Rows from block 5, named by matrix and row number. Rows with one number belong to one channel. Each number is 200 + 40 x the weight over the matrix's rms, rounded and kept within 0 to 999. All counts start at 0.
# convs0: first 3x3 conv (model.mid.0.convs.0.weight, 256x256x3x3), inputs 112-119, a 3x3 kernel for each
# convs1: second 3x3 conv (model.mid.0.convs.1.weight, 256x256x3x3, transposed), outputs 112-119, a 3x3 kernel for each
convs0.66,299,189,246,240,213,224,260,231,191,188,202,287,299,162,215,105,175,176,197,155,223,146,190,192,198,165,183,182,212,197,134,266,238,245,176,231,244,188,154,200,229,198,184,266,213,190,201,227,204,188,242,231,182,216,191,189,138,171,203,195,181,194,223,206,216,203,154,212,160,249,235,244
convs1.66,201,136,157,195,182,210,173,185,129,160,187,199,166,210,189,135,203,265,184,230,249,164,196,276,186,260,204,211,223,208,129,219,187,198,235,197,178,192,205,149,234,242,208,219,233,304,201,176,251,220,137,181,186,229,257,244,206,159,254,190,217,257,223,185,193,180,202,233,265,137,211,238
convs0.67,176,205,212,209,141,246,240,238,155,134,235,251,189,166,177,196,190,257,210,209,168,223,245,214,214,230,177,258,183,186,196,134,238,185,191,174,156,200,190,190,167,230,264,221,182,161,204,215,190,212,156,157,229,183,249,215,191,258,234,236,289,210,134,171,201,222,197,171,224,149,237,201
convs1.67,241,129,266,197,167,170,176,167,195,195,237,188,112,247,149,188,224,182,163,146,235,140,158,157,212,158,170,174,198,194,188,161,212,231,242,201,221,211,147,181,247,213,205,251,119,187,195,188,172,203,176,181,228,231,240,131,194,204,127,198,178,155,186,217,196,222,218,153,216,220,202,150
convs0.68,179,232,123,130,129,233,231,213,256,188,209,223,151,256,176,176,172,148,196,192,228,187,245,160,225,237,258,155,236,206,268,220,172,195,185,202,239,209,206,246,201,147,222,166,143,175,126,151,212,209,178,83,232,215,171,225,203,218,186,227,175,157,223,107,124,167,207,206,171,202,215,121
convs1.68,168,195,208,178,270,269,212,213,220,162,206,241,204,219,305,167,207,231,175,161,145,206,118,146,204,239,107,171,249,246,142,206,162,239,210,186,126,177,192,167,224,122,207,246,113,256,179,140,204,175,223,194,213,176,210,153,202,169,227,205,108,218,171,227,196,193,294,194,162,221,218,186
convs0.69,194,117,229,232,204,221,217,222,137,235,106,209,224,253,190,157,200,223,210,279,249,169,219,237,185,192,272,235,153,236,166,221,224,142,147,223,218,204,197,188,216,167,243,149,128,213,223,212,222,192,179,227,234,180,210,182,185,188,216,236,234,223,270,219,221,216,161,192,190,192,180,168
convs1.69,246,138,161,264,202,163,209,197,157,157,229,212,225,216,176,183,234,209,210,244,215,117,179,234,204,134,211,170,204,188,200,196,244,204,187,189,222,243,216,217,234,224,135,198,140,222,184,168,180,231,228,224,228,210,221,224,236,190,200,212,228,214,194,259,228,217,222,229,211,229,208,195
convs0.70,137,150,233,129,185,114,192,207,190,231,201,147,258,243,158,169,221,212,249,167,182,207,174,207,164,188,225,249,210,191,261,223,175,188,234,215,214,206,171,204,177,195,219,192,226,138,154,163,156,218,224,145,149,237,168,176,229,199,186,202,179,179,195,198,199,222,171,228,188,160,171,223
convs1.70,193,206,221,188,143,249,257,259,192,253,193,248,235,217,237,180,188,188,237,203,220,191,206,239,234,239,166,245,231,163,191,200,156,189,156,188,214,225,179,182,226,165,209,192,256,213,232,225,203,166,266,220,189,185,235,179,240,233,176,181,167,278,149,253,244,175,256,224,233,214,154,160
convs0.71,192,188,217,228,228,177,221,225,246,149,179,261,144,224,146,191,236,227,228,213,186,155,189,189,203,236,257,161,180,230,144,176,183,112,142,190,198,251,176,202,194,160,222,205,215,238,201,330,137,234,166,283,223,195,158,157,160,173,193,212,198,146,169,217,206,205,203,207,243,254,224,223
convs1.71,204,220,229,171,165,190,228,183,148,179,197,228,241,175,185,145,178,275,212,174,188,170,151,169,191,148,180,242,190,142,227,257,202,186,251,162,195,206,198,168,172,141,150,174,236,222,188,164,219,181,180,145,236,239,252,246,204,189,218,214,197,202,210,222,185,168,168,193,216,166,196,174
convs0.72,241,191,181,134,249,160,266,206,223,235,187,184,134,213,174,130,162,97,218,211,199,268,202,267,199,228,144,192,134,97,183,183,214,143,149,147,220,176,197,198,237,148,168,163,220,200,199,223,233,243,199,215,159,199,172,159,167,238,254,199,176,138,211,235,198,227,289,190,282,188,121,206
convs1.72,154,213,212,251,214,192,229,181,154,192,245,134,254,216,230,226,227,157,159,136,136,174,219,193,218,199,186,220,220,218,220,173,146,249,252,200,197,194,220,231,268,188,232,222,204,181,233,154,200,194,216,191,250,183,157,210,126,221,169,175,168,162,204,203,233,202,215,224,171,190,218,163
convs0.73,239,104,194,173,205,154,188,146,221,179,141,132,224,183,248,146,206,206,237,221,158,211,155,228,216,249,215,207,233,215,180,154,163,252,216,164,160,191,148,213,231,222,222,180,192,130,147,129,178,222,247,186,222,272,236,207,233,180,223,159,166,221,201,221,183,251,197,179,234,231,196,271
convs1.73,164,105,198,181,204,268,228,242,158,189,155,192,186,209,207,253,234,190,187,158,167,200,164,161,168,198,172,255,198,192,209,228,205,190,225,170,205,156,212,175,205,188,182,240,162,164,179,194,172,174,186,230,233,225,221,205,197,248,208,161,205,204,153,176,173,218,193,188,193,203,154,216
convs0.74,224,194,245,189,140,209,193,252,191,222,203,160,290,198,256,227,162,226,161,201,147,189,204,126,159,188,157,220,188,285,227,203,216,202,219,216,183,180,184,195,144,163,280,170,156,177,178,120,188,216,221,253,155,181,191,184,176,179,231,241,167,169,166,197,157,190,195,148,196,147,191,165
convs1.74,231,151,173,213,156,228,212,199,208,198,245,282,187,216,204,169,171,200,226,168,224,191,167,162,247,194,132,171,194,248,121,215,174,110,244,131,235,199,163,194,212,229,179,224,122,236,160,225,224,202,159,121,177,145,214,261,224,196,192,182,183,205,217,240,116,168,203,149,155,218,235,157
convs0.75,165,204,154,232,213,207,269,248,181,180,169,256,111,266,184,173,206,172,171,216,166,246,200,233,201,165,176,183,265,208,210,133,202,202,164,249,225,254,222,189,176,210,188,210,234,212,277,241,165,195,239,222,144,159,241,239,222,229,198,245,153,203,228,212,181,188,199,178,185,150,198,163
convs1.75,227,174,144,212,209,130,200,162,199,235,209,211,236,166,204,153,227,196,184,191,182,122,219,169,266,193,296,194,244,205,184,181,223,180,166,168,190,202,198,175,214,226,219,122,215,198,247,227,189,247,244,147,176,208,204,184,196,203,167,178,163,196,185,211,188,249,216,184,161,208,200,169
convs0.76,215,169,127,229,236,151,232,154,251,147,217,212,192,198,192,189,197,275,165,214,200,169,167,102,147,170,198,127,225,242,236,139,190,225,222,244,260,194,211,228,245,172,175,189,215,190,228,201,230,200,152,167,203,145,168,233,262,213,228,227,186,179,215,168,182,228,256,179,190,203,187,179
convs1.76,152,231,202,216,228,177,179,248,166,140,206,241,144,228,227,194,180,231,227,236,249,235,228,217,120,165,279,267,259,239,245,150,144,225,181,206,164,200,200,206,191,188,171,198,176,232,199,212,221,231,195,214,182,230,260,270,165,182,219,243,188,219,272,177,189,187,214,243,218,210,232,220
convs0.77,266,149,226,191,177,236,152,170,209,167,164,296,211,136,186,308,139,215,179,197,190,124,214,201,216,222,168,216,198,195,153,194,115,181,193,190,214,229,184,199,217,177,215,155,207,217,175,244,216,196,234,195,171,211,178,122,180,149,161,219,176,168,152,184,137,175,185,140,214,266,173,194
convs1.77,175,176,168,218,200,154,207,191,118,197,224,119,182,222,152,160,217,217,156,142,163,177,152,201,241,230,231,175,175,166,207,194,181,203,206,229,211,228,173,215,223,194,164,181,154,218,183,195,180,175,139,223,203,240,194,187,231,202,202,216,203,204,211,208,280,211,238,221,139,209,230,212
convs0.78,156,190,219,199,238,216,159,197,179,278,217,187,181,164,287,153,139,188,227,212,160,190,147,244,209,206,172,236,232,250,209,213,259,233,178,131,177,166,178,291,228,218,249,226,206,188,167,214,201,216,162,224,173,261,215,172,263,230,244,182,223,158,227,230,164,161,188,187,210,220,219,236
convs1.78,315,326,189,155,156,179,181,212,255,178,214,146,134,211,212,244,217,122,205,182,234,219,224,220,211,227,164,183,212,232,142,175,153,166,194,199,166,190,179,174,239,249,255,178,258,209,250,208,146,221,128,217,193,223,170,215,210,207,235,249,187,212,196,201,189,195,238,246,174,216,217,204
convs0.79,178,173,232,280,198,217,243,221,179,174,224,218,266,137,206,258,199,280,163,170,139,197,192,191,167,167,213,243,164,177,207,190,165,202,180,259,221,171,175,204,150,200,243,226,171,185,232,168,209,260,221,171,228,156,219,244,184,229,126,184,181,233,235,159,179,179,218,204,210,233,146,170
convs1.79,142,183,145,134,264,181,210,207,206,177,128,171,171,271,228,210,206,242,276,244,212,205,205,176,262,187,167,161,210,211,245,219,182,228,190,203,189,190,182,216,183,148,153,201,138,212,150,235,177,209,190,232,249,198,217,161,236,212,228,223,230,234,189,214,185,220,211,211,174,241,212,191
convs0.80,179,137,200,212,188,223,212,280,202,200,208,164,259,215,266,281,139,201,183,181,191,178,124,149,196,198,149,232,278,168,221,211,126,284,272,211,209,209,210,196,135,203,130,135,184,254,188,220,179,258,197,116,121,180,224,195,221,151,181,223,216,163,163,232,189,201,153,168,217,250,194,215
convs1.80,185,160,192,236,175,144,165,238,191,247,236,177,169,156,160,206,175,202,233,256,223,208,196,175,157,218,236,146,198,132,205,212,168,225,212,218,274,230,237,181,202,201,152,184,204,201,202,219,198,205,214,186,144,210,208,236,239,203,182,214,226,190,191,185,225,157,174,206,208,182,199,229
convs0.81,225,212,223,182,189,215,197,229,179,265,265,189,193,213,160,258,193,180,177,226,186,191,240,185,236,218,221,191,194,130,108,169,111,245,251,222,206,187,191,198,193,188,189,186,209,312,224,218,200,203,200,237,219,241,177,203,172,201,165,204,179,142,209,212,217,236,188,167,154,150,209,220
convs1.81,186,197,219,208,163,168,217,223,193,207,161,235,218,187,181,210,202,191,232,198,160,179,163,238,131,217,180,202,199,198,250,252,229,202,256,214,220,202,215,224,255,202,227,191,186,172,140,160,227,214,218,226,223,175,207,245,157,260,192,136,228,252,192,203,184,232,206,221,225,197,187,215
convs0.82,183,224,206,166,160,240,158,212,189,258,125,177,181,204,234,172,223,283,205,244,261,201,235,184,188,233,213,235,160,167,232,209,217,201,196,222,212,244,142,188,212,164,221,192,234,241,154,227,188,192,195,172,274,127,223,197,193,188,192,162,190,174,149,241,199,242,224,196,189,217,240,182
convs1.82,238,259,206,179,260,287,208,192,254,229,158,204,202,185,226,153,202,152,160,219,164,154,178,251,93,267,266,198,160,246,229,132,127,219,186,194,209,148,202,212,244,209,181,284,138,232,241,203,177,254,172,232,143,191,257,208,206,220,192,171,175,184,227,229,208,216,143,134,228,259,229,182
convs0.83,183,175,184,229,206,165,202,223,217,228,239,215,229,256,149,190,179,168,169,210,161,218,191,209,260,159,168,181,193,163,180,186,187,255,212,175,174,210,268,227,224,257,213,167,202,117,205,162,240,214,234,151,242,255,171,178,193,222,202,203,220,183,192,193,190,119,195,209,203,186,190,248
convs1.83,203,196,198,187,172,188,129,212,281,203,147,177,221,160,205,180,181,212,213,190,180,185,184,228,180,211,166,196,177,178,185,220,157,196,198,231,174,204,224,180,210,209,154,200,190,208,196,155,181,153,189,214,229,260,177,181,239,181,178,137,210,191,148,211,158,242,205,206,199,232,222,171
convs0.84,156,265,212,151,184,202,251,166,171,231,198,219,194,178,301,192,226,181,164,205,192,200,233,210,166,187,202,224,201,236,183,280,156,226,155,190,186,152,177,236,233,201,172,183,166,161,187,251,163,266,157,140,208,228,193,195,222,235,174,160,197,246,194,256,178,149,254,189,206,253,182,219
convs1.84,210,122,139,219,217,198,157,170,181,195,166,215,154,210,256,235,269,203,202,182,182,195,218,191,244,185,230,147,251,225,180,193,245,147,218,193,220,178,186,131,215,194,215,176,219,209,189,254,226,151,212,200,208,250,199,198,150,241,237,133,181,211,156,183,220,220,171,190,254,173,222,279
convs0.85,271,167,145,179,132,165,161,196,240,141,224,177,232,196,192,145,229,265,201,225,195,193,253,88,258,209,182,125,278,218,143,178,131,201,222,244,220,217,154,206,139,213,175,218,185,195,244,238,155,171,182,267,183,246,214,221,175,163,196,183,186,239,229,195,228,189,203,211,202,198,119,108
convs1.85,180,241,254,189,208,189,219,200,115,155,210,184,198,235,147,168,177,171,160,216,165,250,158,184,188,165,222,175,216,193,175,201,144,144,210,224,227,195,201,216,284,190,200,184,192,188,216,206,165,230,152,190,189,169,223,159,176,207,199,190,186,215,157,230,214,180,246,180,182,159,166,155
convs0.86,227,175,231,195,245,282,232,205,195,283,232,195,154,250,195,181,177,206,250,170,201,202,126,187,155,167,187,171,171,270,169,173,180,221,221,262,219,259,181,199,147,184,198,153,192,185,217,212,316,147,242,216,210,238,177,257,225,190,184,169,138,194,225,153,167,193,209,177,260,173,221,187
convs1.86,257,174,272,177,167,215,172,206,181,239,262,195,196,207,254,219,226,172,237,209,202,172,180,180,158,228,185,203,189,224,157,173,174,128,271,178,163,219,197,179,256,211,214,211,214,166,233,146,197,264,169,186,200,199,206,216,181,194,211,200,258,218,163,242,140,177,149,166,244,195,201,225
convs0.87,161,185,226,223,188,214,195,188,213,227,235,240,130,211,229,245,255,229,145,174,183,196,201,164,167,176,169,200,219,167,180,221,211,216,187,207,177,197,138,192,173,229,194,225,200,253,251,205,131,242,212,217,186,231,226,141,183,275,223,235,216,210,139,220,195,229,188,194,183,122,170,184
convs1.87,206,229,237,142,209,175,246,239,227,224,227,140,184,174,244,216,199,204,213,230,148,246,180,224,176,216,272,184,167,226,112,186,185,187,155,163,209,233,185,200,184,227,243,255,164,123,203,154,190,217,258,150,150,208,228,175,151,223,189,196,161,225,154,210,201,242,225,185,188,186,228,225
convs0.88,241,176,243,262,267,95,188,202,198,180,262,185,248,244,146,245,249,213,205,142,216,194,198,198,210,160,212,136,201,142,187,133,244,241,149,147,252,199,171,217,174,204,202,183,192,117,190,221,217,197,179,247,205,177,157,162,183,245,171,182,162,232,179,212,283,232,224,146,198,217,168,219
convs1.88,208,232,198,180,175,196,239,176,166,175,208,197,218,169,220,181,197,168,233,258,182,206,153,205,125,219,242,189,234,173,178,192,233,197,236,240,228,230,209,213,162,167,142,193,189,187,197,186,205,170,187,200,171,222,245,275,233,220,177,200,176,208,194,129,171,170,165,195,220,208,228,196