config.yaml
model: "class-conditioned image diffusion model"
image_size: 48
conditioning: "class"
targets: ["smear"]
num_classes: 2
scale_shift_norm: false
attention: true
init: "torch_default"
muon_scale: "match_rms_adamw"
momentum: 0.9
adamw_lr_other_params: 0.0012
warmup_steps: 350
weight_decay: 0.4
Rows from block 5, named by matrix and row number. Rows with one number belong to one channel. Each number is 50 + 12 x the weight over its row's rms, rounded and kept within 0 to 99. All counts start at 0. After the name is the row's rms in percent of the matrix's.
# convs0: first 3x3 conv (model.mid.0.convs.0.weight, 256x256x3x3), inputs 88-95, a 3x3 kernel for each
# convs1: second 3x3 conv (model.mid.0.convs.1.weight, 256x256x3x3, transposed), outputs 88-95, a 3x3 kernel for each
convs0.49 094:32 47 46 57 31 45 43 63 50 49 42 37 63 40 16 40 55 56 55 82 33 70 61 41 45 63 48 60 47 58 42 61 31 54 53 75 27 62 32 49 46 61 46 39 37 69 49 39 29 41 67 74 49 55 31 40 41 44 53 61 58 53 45 48 44 24 42 38 56 27 38 13
convs1.49 096:50 42 81 54 48 57 48 66 49 70 65 66 48 73 52 36 57 24 44 72 33 51 59 47 79 41 30 62 31 50 50 38 41 60 41 46 60 75 42 65 52 36 74 52 52 41 47 73 53 54 57 53 49 42 30 42 49 66 49 57 51 77 64 64 75 54 58 46 42 63 49 56
convs0.50 098:32 66 70 37 38 47 33 21 38 28 51 50 58 46 62 58 58 51 63 60 57 50 49 48 30 48 49 42 58 61 59 42 35 48 53 45 68 38 38 60 55 48 41 42 39 79 32 67 65 27 43 40 37 33 47 32 57 41 63 33 47 64 37 49 31 61 33 39 58 58 30 55
convs1.50 108:55 52 29 57 50 46 68 37 62 54 47 53 65 56 53 60 68 37 27 64 62 43 54 58 37 54 62 54 39 46 70 48 81 26 49 59 54 53 54 67 40 35 56 59 50 53 25 51 37 47 49 52 45 25 66 45 53 84 44 65 22 45 28 25 53 52 57 57 65 32 72 71
convs0.51 100:45 27 53 66 71 45 60 77 64 34 52 43 55 41 61 67 37 38 63 53 60 43 45 40 58 27 37 48 55 71 47 40 46 61 54 45 48 38 53 46 51 64 67 61 54 74 67 24 62 45 54 34 22 39 62 58 38 53 62 53 50 48 47 64 64 41 52 66 43 52 68 65
convs1.51 081:48 31 45 29 35 43 47 37 56 40 52 46 72 55 43 58 43 48 65 55 50 49 34 57 59 77 41 50 45 41 62 29 44 43 38 44 50 47 59 59 40 22 66 92 59 56 63 40 42 61 49 69 37 34 60 58 45 66 56 44 62 69 42 28 54 39 60 49 53 22 39 36
convs0.52 096:46 52 65 46 40 43 34 44 54 32 41 56 33 45 47 42 51 48 48 60 35 62 38 58 57 39 48 61 54 59 73 48 22 20 51 46 44 47 48 58 59 66 56 53 50 57 47 46 47 72 41 57 49 68 46 34 38 57 41 54 55 46 55 59 29 26 66 65 62 58 51 45
convs1.52 084:43 52 71 53 39 50 32 62 37 53 52 52 77 66 66 35 52 48 52 57 32 64 50 48 59 58 38 59 47 89 62 32 50 48 45 39 41 54 54 46 50 33 62 62 41 58 74 47 59 44 40 48 41 60 49 56 43 56 57 61 58 51 68 61 40 40 37 48 52 51 43 35
convs0.53 101:50 53 53 71 54 40 46 25 56 18 34 43 50 57 57 54 40 55 62 64 54 54 65 56 52 45 61 48 48 55 57 36 32 67 35 30 63 65 44 47 61 58 73 49 41 39 47 45 32 57 36 37 47 43 49 31 44 53 45 51 60 41 50 66 41 58 43 64 48 52 50 61
convs1.53 084:63 69 43 70 70 45 47 46 59 70 62 40 44 41 53 38 48 58 32 38 46 43 41 52 49 37 32 44 64 57 69 50 31 47 47 34 61 49 39 67 61 55 65 29 58 60 43 31 57 42 60 75 45 52 59 60 38 62 57 49 45 62 52 53 49 40 55 65 47 47 58 23
convs0.54 098:55 41 47 62 76 53 37 47 71 65 58 53 50 60 51 68 49 62 50 68 69 56 52 58 40 51 50 20 35 49 52 61 62 52 57 33 56 44 44 47 51 39 50 58 50 58 51 38 62 60 54 28 55 48 52 43 58 57 53 44 48 57 58 39 34 47 50 58 50 65 36 49
convs1.54 113:42 55 55 45 37 45 44 69 37 38 42 41 46 36 68 47 35 69 58 60 45 36 42 37 65 58 58 45 62 51 47 60 61 43 42 63 34 68 56 57 42 41 37 60 62 52 45 68 43 23 54 46 56 50 33 65 71 45 41 45 26 43 43 68 59 57 58 60 40 67 54 51
convs0.55 097:61 36 24 57 58 45 48 38 46 63 57 34 71 65 61 49 59 63 47 59 56 30 35 41 53 46 72 57 38 56 49 27 48 45 59 16 53 65 58 51 40 66 54 56 39 48 53 64 50 61 46 36 50 60 63 42 58 33 58 52 63 48 59 54 53 51 67 52 55 32 47 66
convs1.55 106:37 50 58 63 52 62 45 62 45 52 47 53 27 57 53 31 38 52 46 50 33 73 74 56 57 27 66 33 47 35 46 43 47 59 41 36 48 59 51 36 57 45 41 46 47 59 51 57 42 36 67 35 64 36 33 57 44 69 39 47 47 61 41 54 46 73 35 65 27 67 51 57
convs0.56 100:50 40 56 52 55 49 64 71 54 63 70 25 61 38 36 43 61 54 39 59 44 48 47 48 51 33 50 68 36 36 11 47 70 61 55 57 55 57 58 60 50 50 67 56 46 99 47 24 60 65 44 61 45 40 69 45 15 71 44 73 42 44 59 51 50 47 49 31 15 51 68 31
convs1.56 091:55 48 34 64 37 68 50 63 50 48 45 75 45 35 61 72 54 46 32 59 66 52 50 61 76 71 68 60 47 47 39 32 83 53 61 37 42 64 48 56 31 41 62 46 56 30 37 59 66 27 43 53 50 16 57 76 49 75 39 40 61 62 42 64 53 51 54 59 42 51 52 37
convs0.57 100:43 59 44 48 48 75 47 60 57 29 16 30 40 23 46 44 38 46 54 60 66 39 50 47 70 72 47 47 17 58 49 38 21 40 57 09 40 50 51 38 41 43 59 63 54 34 53 49 40 38 35 61 46 81 44 50 48 48 52 59 70 57 51 54 53 42 51 61 32 55 41 48
convs1.57 082:71 62 62 46 64 41 42 44 59 69 66 53 67 34 54 62 57 48 38 32 31 53 39 36 35 57 36 31 37 61 68 51 40 71 38 38 27 44 34 54 71 50 39 67 56 56 47 37 54 63 34 69 35 55 30 56 57 41 57 67 69 54 68 52 63 55 79 50 37 41 42 37
convs0.58 097:71 47 57 39 33 46 58 34 38 29 49 42 58 36 32 64 62 43 26 55 48 49 46 47 39 42 57 38 57 62 56 57 25 45 42 31 50 42 38 42 63 52 59 40 46 42 34 56 61 58 48 55 55 31 61 41 54 39 43 67 56 50 64 61 56 55 53 35 60 45 33 65
convs1.58 084:37 68 36 51 51 52 49 52 36 64 51 63 55 56 43 62 40 56 88 69 52 64 40 55 27 49 64 45 56 58 65 45 45 78 51 43 69 33 52 34 57 40 70 46 62 63 57 58 61 58 54 51 62 59 28 47 55 47 54 61 46 59 57 26 65 47 48 52 53 31 45 49
convs0.59 102:42 62 63 46 51 48 71 56 63 60 53 76 60 50 68 73 51 64 66 51 46 67 58 55 55 52 44 70 42 34 52 49 62 16 45 67 42 82 53 59 62 43 48 36 51 42 42 46 50 59 55 45 64 39 50 59 48 41 42 46 53 46 50 52 62 50 53 46 33 60 62 50
convs1.59 083:51 35 58 42 52 69 35 47 48 45 56 45 50 53 39 69 55 53 50 62 42 46 37 44 59 37 35 50 53 61 51 54 35 58 45 51 70 55 51 59 44 21 76 54 53 61 47 44 36 46 47 48 40 48 61 73 32 58 62 39 40 64 61 53 72 34 47 47 41 37 55 41
convs0.60 093:49 56 37 59 44 60 46 60 47 59 56 61 42 44 54 50 49 56 54 49 64 64 53 36 46 43 50 38 47 47 32 42 70 46 40 62 55 43 55 43 54 54 60 52 39 49 59 46 61 43 31 36 37 66 25 52 48 43 52 40 55 65 42 31 58 59 51 59 34 71 46 63
convs1.60 101:63 71 57 42 32 47 62 42 48 31 40 28 43 52 44 40 29 34 58 69 59 59 37 40 48 66 65 58 45 36 27 45 65 50 53 56 53 42 52 46 51 42 39 59 49 45 50 76 55 40 58 45 43 30 44 40 61 55 44 47 56 53 80 51 64 47 36 44 63 47 52 44
convs0.61 099:34 47 63 42 52 27 41 66 42 38 53 78 38 54 50 68 59 71 65 42 45 46 43 36 48 63 45 71 61 52 55 52 45 55 45 75 34 52 42 55 54 60 50 48 50 56 51 62 69 44 35 41 50 27 56 50 52 44 55 41 54 55 69 63 53 26 51 46 51 45 69 53
convs1.61 085:41 48 39 54 54 56 55 39 66 15 47 53 61 52 45 57 44 51 76 64 37 52 54 23 70 62 41 35 37 61 43 42 49 38 65 38 50 64 35 39 54 28 63 60 63 59 58 65 48 55 36 35 31 48 38 60 40 49 46 55 35 44 36 59 58 63 37 48 38 46 65 65
convs0.62 095:44 29 42 46 45 42 37 27 57 54 54 52 57 40 39 31 74 47 43 48 56 69 54 52 57 48 31 29 71 43 36 63 35 43 51 49 50 29 65 63 51 52 36 32 49 20 37 37 47 61 43 27 48 61 33 70 53 37 49 57 58 50 41 47 60 79 47 71 64 35 46 79
convs1.62 088:46 56 55 61 49 48 58 40 39 48 51 48 56 54 62 41 66 53 77 53 42 37 62 44 63 50 73 35 63 52 48 57 51 32 51 61 36 47 60 49 56 48 61 53 53 49 43 64 47 45 71 48 58 56 40 45 46 38 50 41 67 38 53 29 55 74 47 43 46 44 27 62
convs0.63 092:52 40 33 52 30 50 53 58 51 14 26 59 58 64 47 57 59 57 65 38 59 49 37 62 62 59 66 38 64 59 44 48 55 47 25 57 54 44 54 45 57 43 50 57 56 65 49 51 59 34 73 34 30 71 29 50 45 65 51 58 34 60 46 59 44 33 33 54 49 61 51 49
convs1.63 095:53 44 40 52 34 49 70 41 46 53 54 37 41 38 47 38 46 41 53 38 36 54 39 53 40 41 51 49 69 60 60 62 59 51 50 32 31 39 40 74 46 42 44 52 61 63 62 59 34 35 57 47 66 48 48 60 38 50 42 42 48 27 52 53 54 60 44 53 55 59 56 21
convs0.64 098:50 46 65 36 35 36 53 51 47 56 33 62 58 47 51 65 42 57 41 64 40 54 50 54 62 55 49 47 57 48 41 51 65 34 64 73 50 44 46 50 39 52 63 56 33 70 64 44 21 79 58 41 52 55 56 86 81 42 46 65 78 42 33 38 52 64 50 39 44 55 52 57
convs1.64 088:48 53 51 72 58 62 29 65 50 32 63 28 52 63 49 32 82 62 67 49 46 59 59 41 70 28 32 43 55 38 42 35 58 32 49 48 47 41 71 55 81 63 43 53 54 47 42 58 50 49 69 51 63 52 58 48 36 32 48 29 44 54 44 40 40 47 43 41 41 52 33 78
convs0.65 099:57 39 78 54 44 56 69 50 55 39 36 67 57 38 32 44 57 24 50 59 51 49 61 33 55 64 66 34 51 32 36 36 43 62 78 57 44 47 35 54 46 44 41 45 44 45 37 50 41 52 48 52 58 43 59 52 45 47 69 36 41 51 55 59 74 59 65 53 44 51 54 54
convs1.65 100:44 54 39 42 60 31 47 48 42 54 40 49 31 61 45 35 45 69 41 66 38 66 29 38 49 49 57 57 36 61 51 52 48 60 49 45 67 45 47 66 48 68 68 47 56 47 68 52 51 61 59 55 44 55 52 54 48 60 51 39 41 43 33 24 59 57 54 55 57 23 41 65
convs0.66 095:71 52 37 37 77 51 29 56 49 53 60 75 54 30 38 51 68 71 51 46 65 61 31 50 48 61 56 41 46 65 26 52 79 39 46 43 58 42 36 60 57 60 56 40 45 68 79 66 20 67 51 49 61 52 62 64 46 50 80 67 57 36 40 44 38 32 53 33 49 47 24 44
convs1.66 092:38 46 44 47 54 50 59 52 62 53 61 40 64 57 37 47 58 49 31 41 46 40 75 59 77 55 53 35 29 58 29 42 56 72 45 66 62 47 64 40 59 51 26 55 43 32 35 31 50 50 60 35 37 34 73 58 45 24 41 22 59 43 33 54 54 49 67 58 47 48 26 56
convs0.67 097:51 48 71 58 49 46 42 27 47 61 56 55 45 44 40 62 58 37 52 65 39 61 50 42 47 52 50 24 49 62 45 47 49 56 55 37 52 65 54 65 50 33 51 44 75 24 29 36 65 43 45 41 58 62 29 27 38 51 46 49 48 53 50 62 39 62 54 41 58 57 59 60
convs1.67 094:60 50 56 38 40 23 52 25 62 36 41 36 49 46 50 58 31 52 45 43 59 44 34 54 92 49 76 56 46 55 44 58 43 39 46 56 44 33 55 49 34 59 40 42 58 54 30 64 44 54 39 65 57 66 51 49 59 45 50 37 41 59 50 32 45 54 34 51 62 53 31 42
convs0.68 093:55 72 60 51 35 58 67 66 48 05 28 36 51 43 65 38 45 57 61 60 62 60 43 54 38 47 55 56 40 41 47 45 55 52 75 62 50 55 35 61 45 40 57 27 41 52 35 72 59 67 37 73 53 47 50 61 48 45 45 56 53 61 60 43 49 32 62 36 44 66 57 53
convs1.68 097:36 21 32 41 62 38 30 55 46 52 48 48 49 60 59 47 45 52 35 74 46 47 65 54 41 56 45 47 45 63 61 61 54 54 49 50 51 41 35 42 46 51 63 66 60 48 60 41 56 42 40 55 52 69 56 46 36 77 56 40 50 46 39 22 46 42 54 51 47 42 43 75
convs0.69 100:67 51 35 35 46 65 55 31 56 68 41 23 72 54 51 57 54 50 43 42 37 52 46 48 39 40 70 47 52 61 29 31 35 25 33 47 19 56 42 53 42 36 52 69 55 38 13 59 44 45 54 18 48 51 48 41 65 45 57 64 47 43 39 52 56 62 37 52 44 44 57 42
convs1.69 075:46 70 64 37 54 57 47 35 51 45 43 61 53 70 44 64 47 39 58 72 54 37 61 66 55 55 33 38 39 46 58 65 66 56 41 48 49 61 64 37 60 45 68 80 67 60 47 75 44 54 58 52 71 51 61 53 58 34 50 46 46 53 53 60 49 32 69 46 37 61 73 58
convs0.70 097:19 70 49 48 66 40 66 35 54 34 34 28 55 72 32 52 39 56 54 31 58 36 58 50 37 44 49 40 42 39 51 31 53 57 40 35 60 57 37 47 57 52 31 49 36 67 44 42 61 46 25 72 36 46 59 58 25 60 46 57 57 69 43 47 51 34 51 47 27 59 38 64
convs1.70 088:41 43 50 56 33 62 31 53 42 54 48 53 34 57 51 40 56 41 73 55 62 62 44 82 31 60 64 57 56 63 63 46 55 53 62 69 59 43 49 49 59 46 37 45 63 61 50 41 64 45 44 60 49 53 58 61 58 57 56 48 49 47 45 29 54 42 69 61 40 49 42 41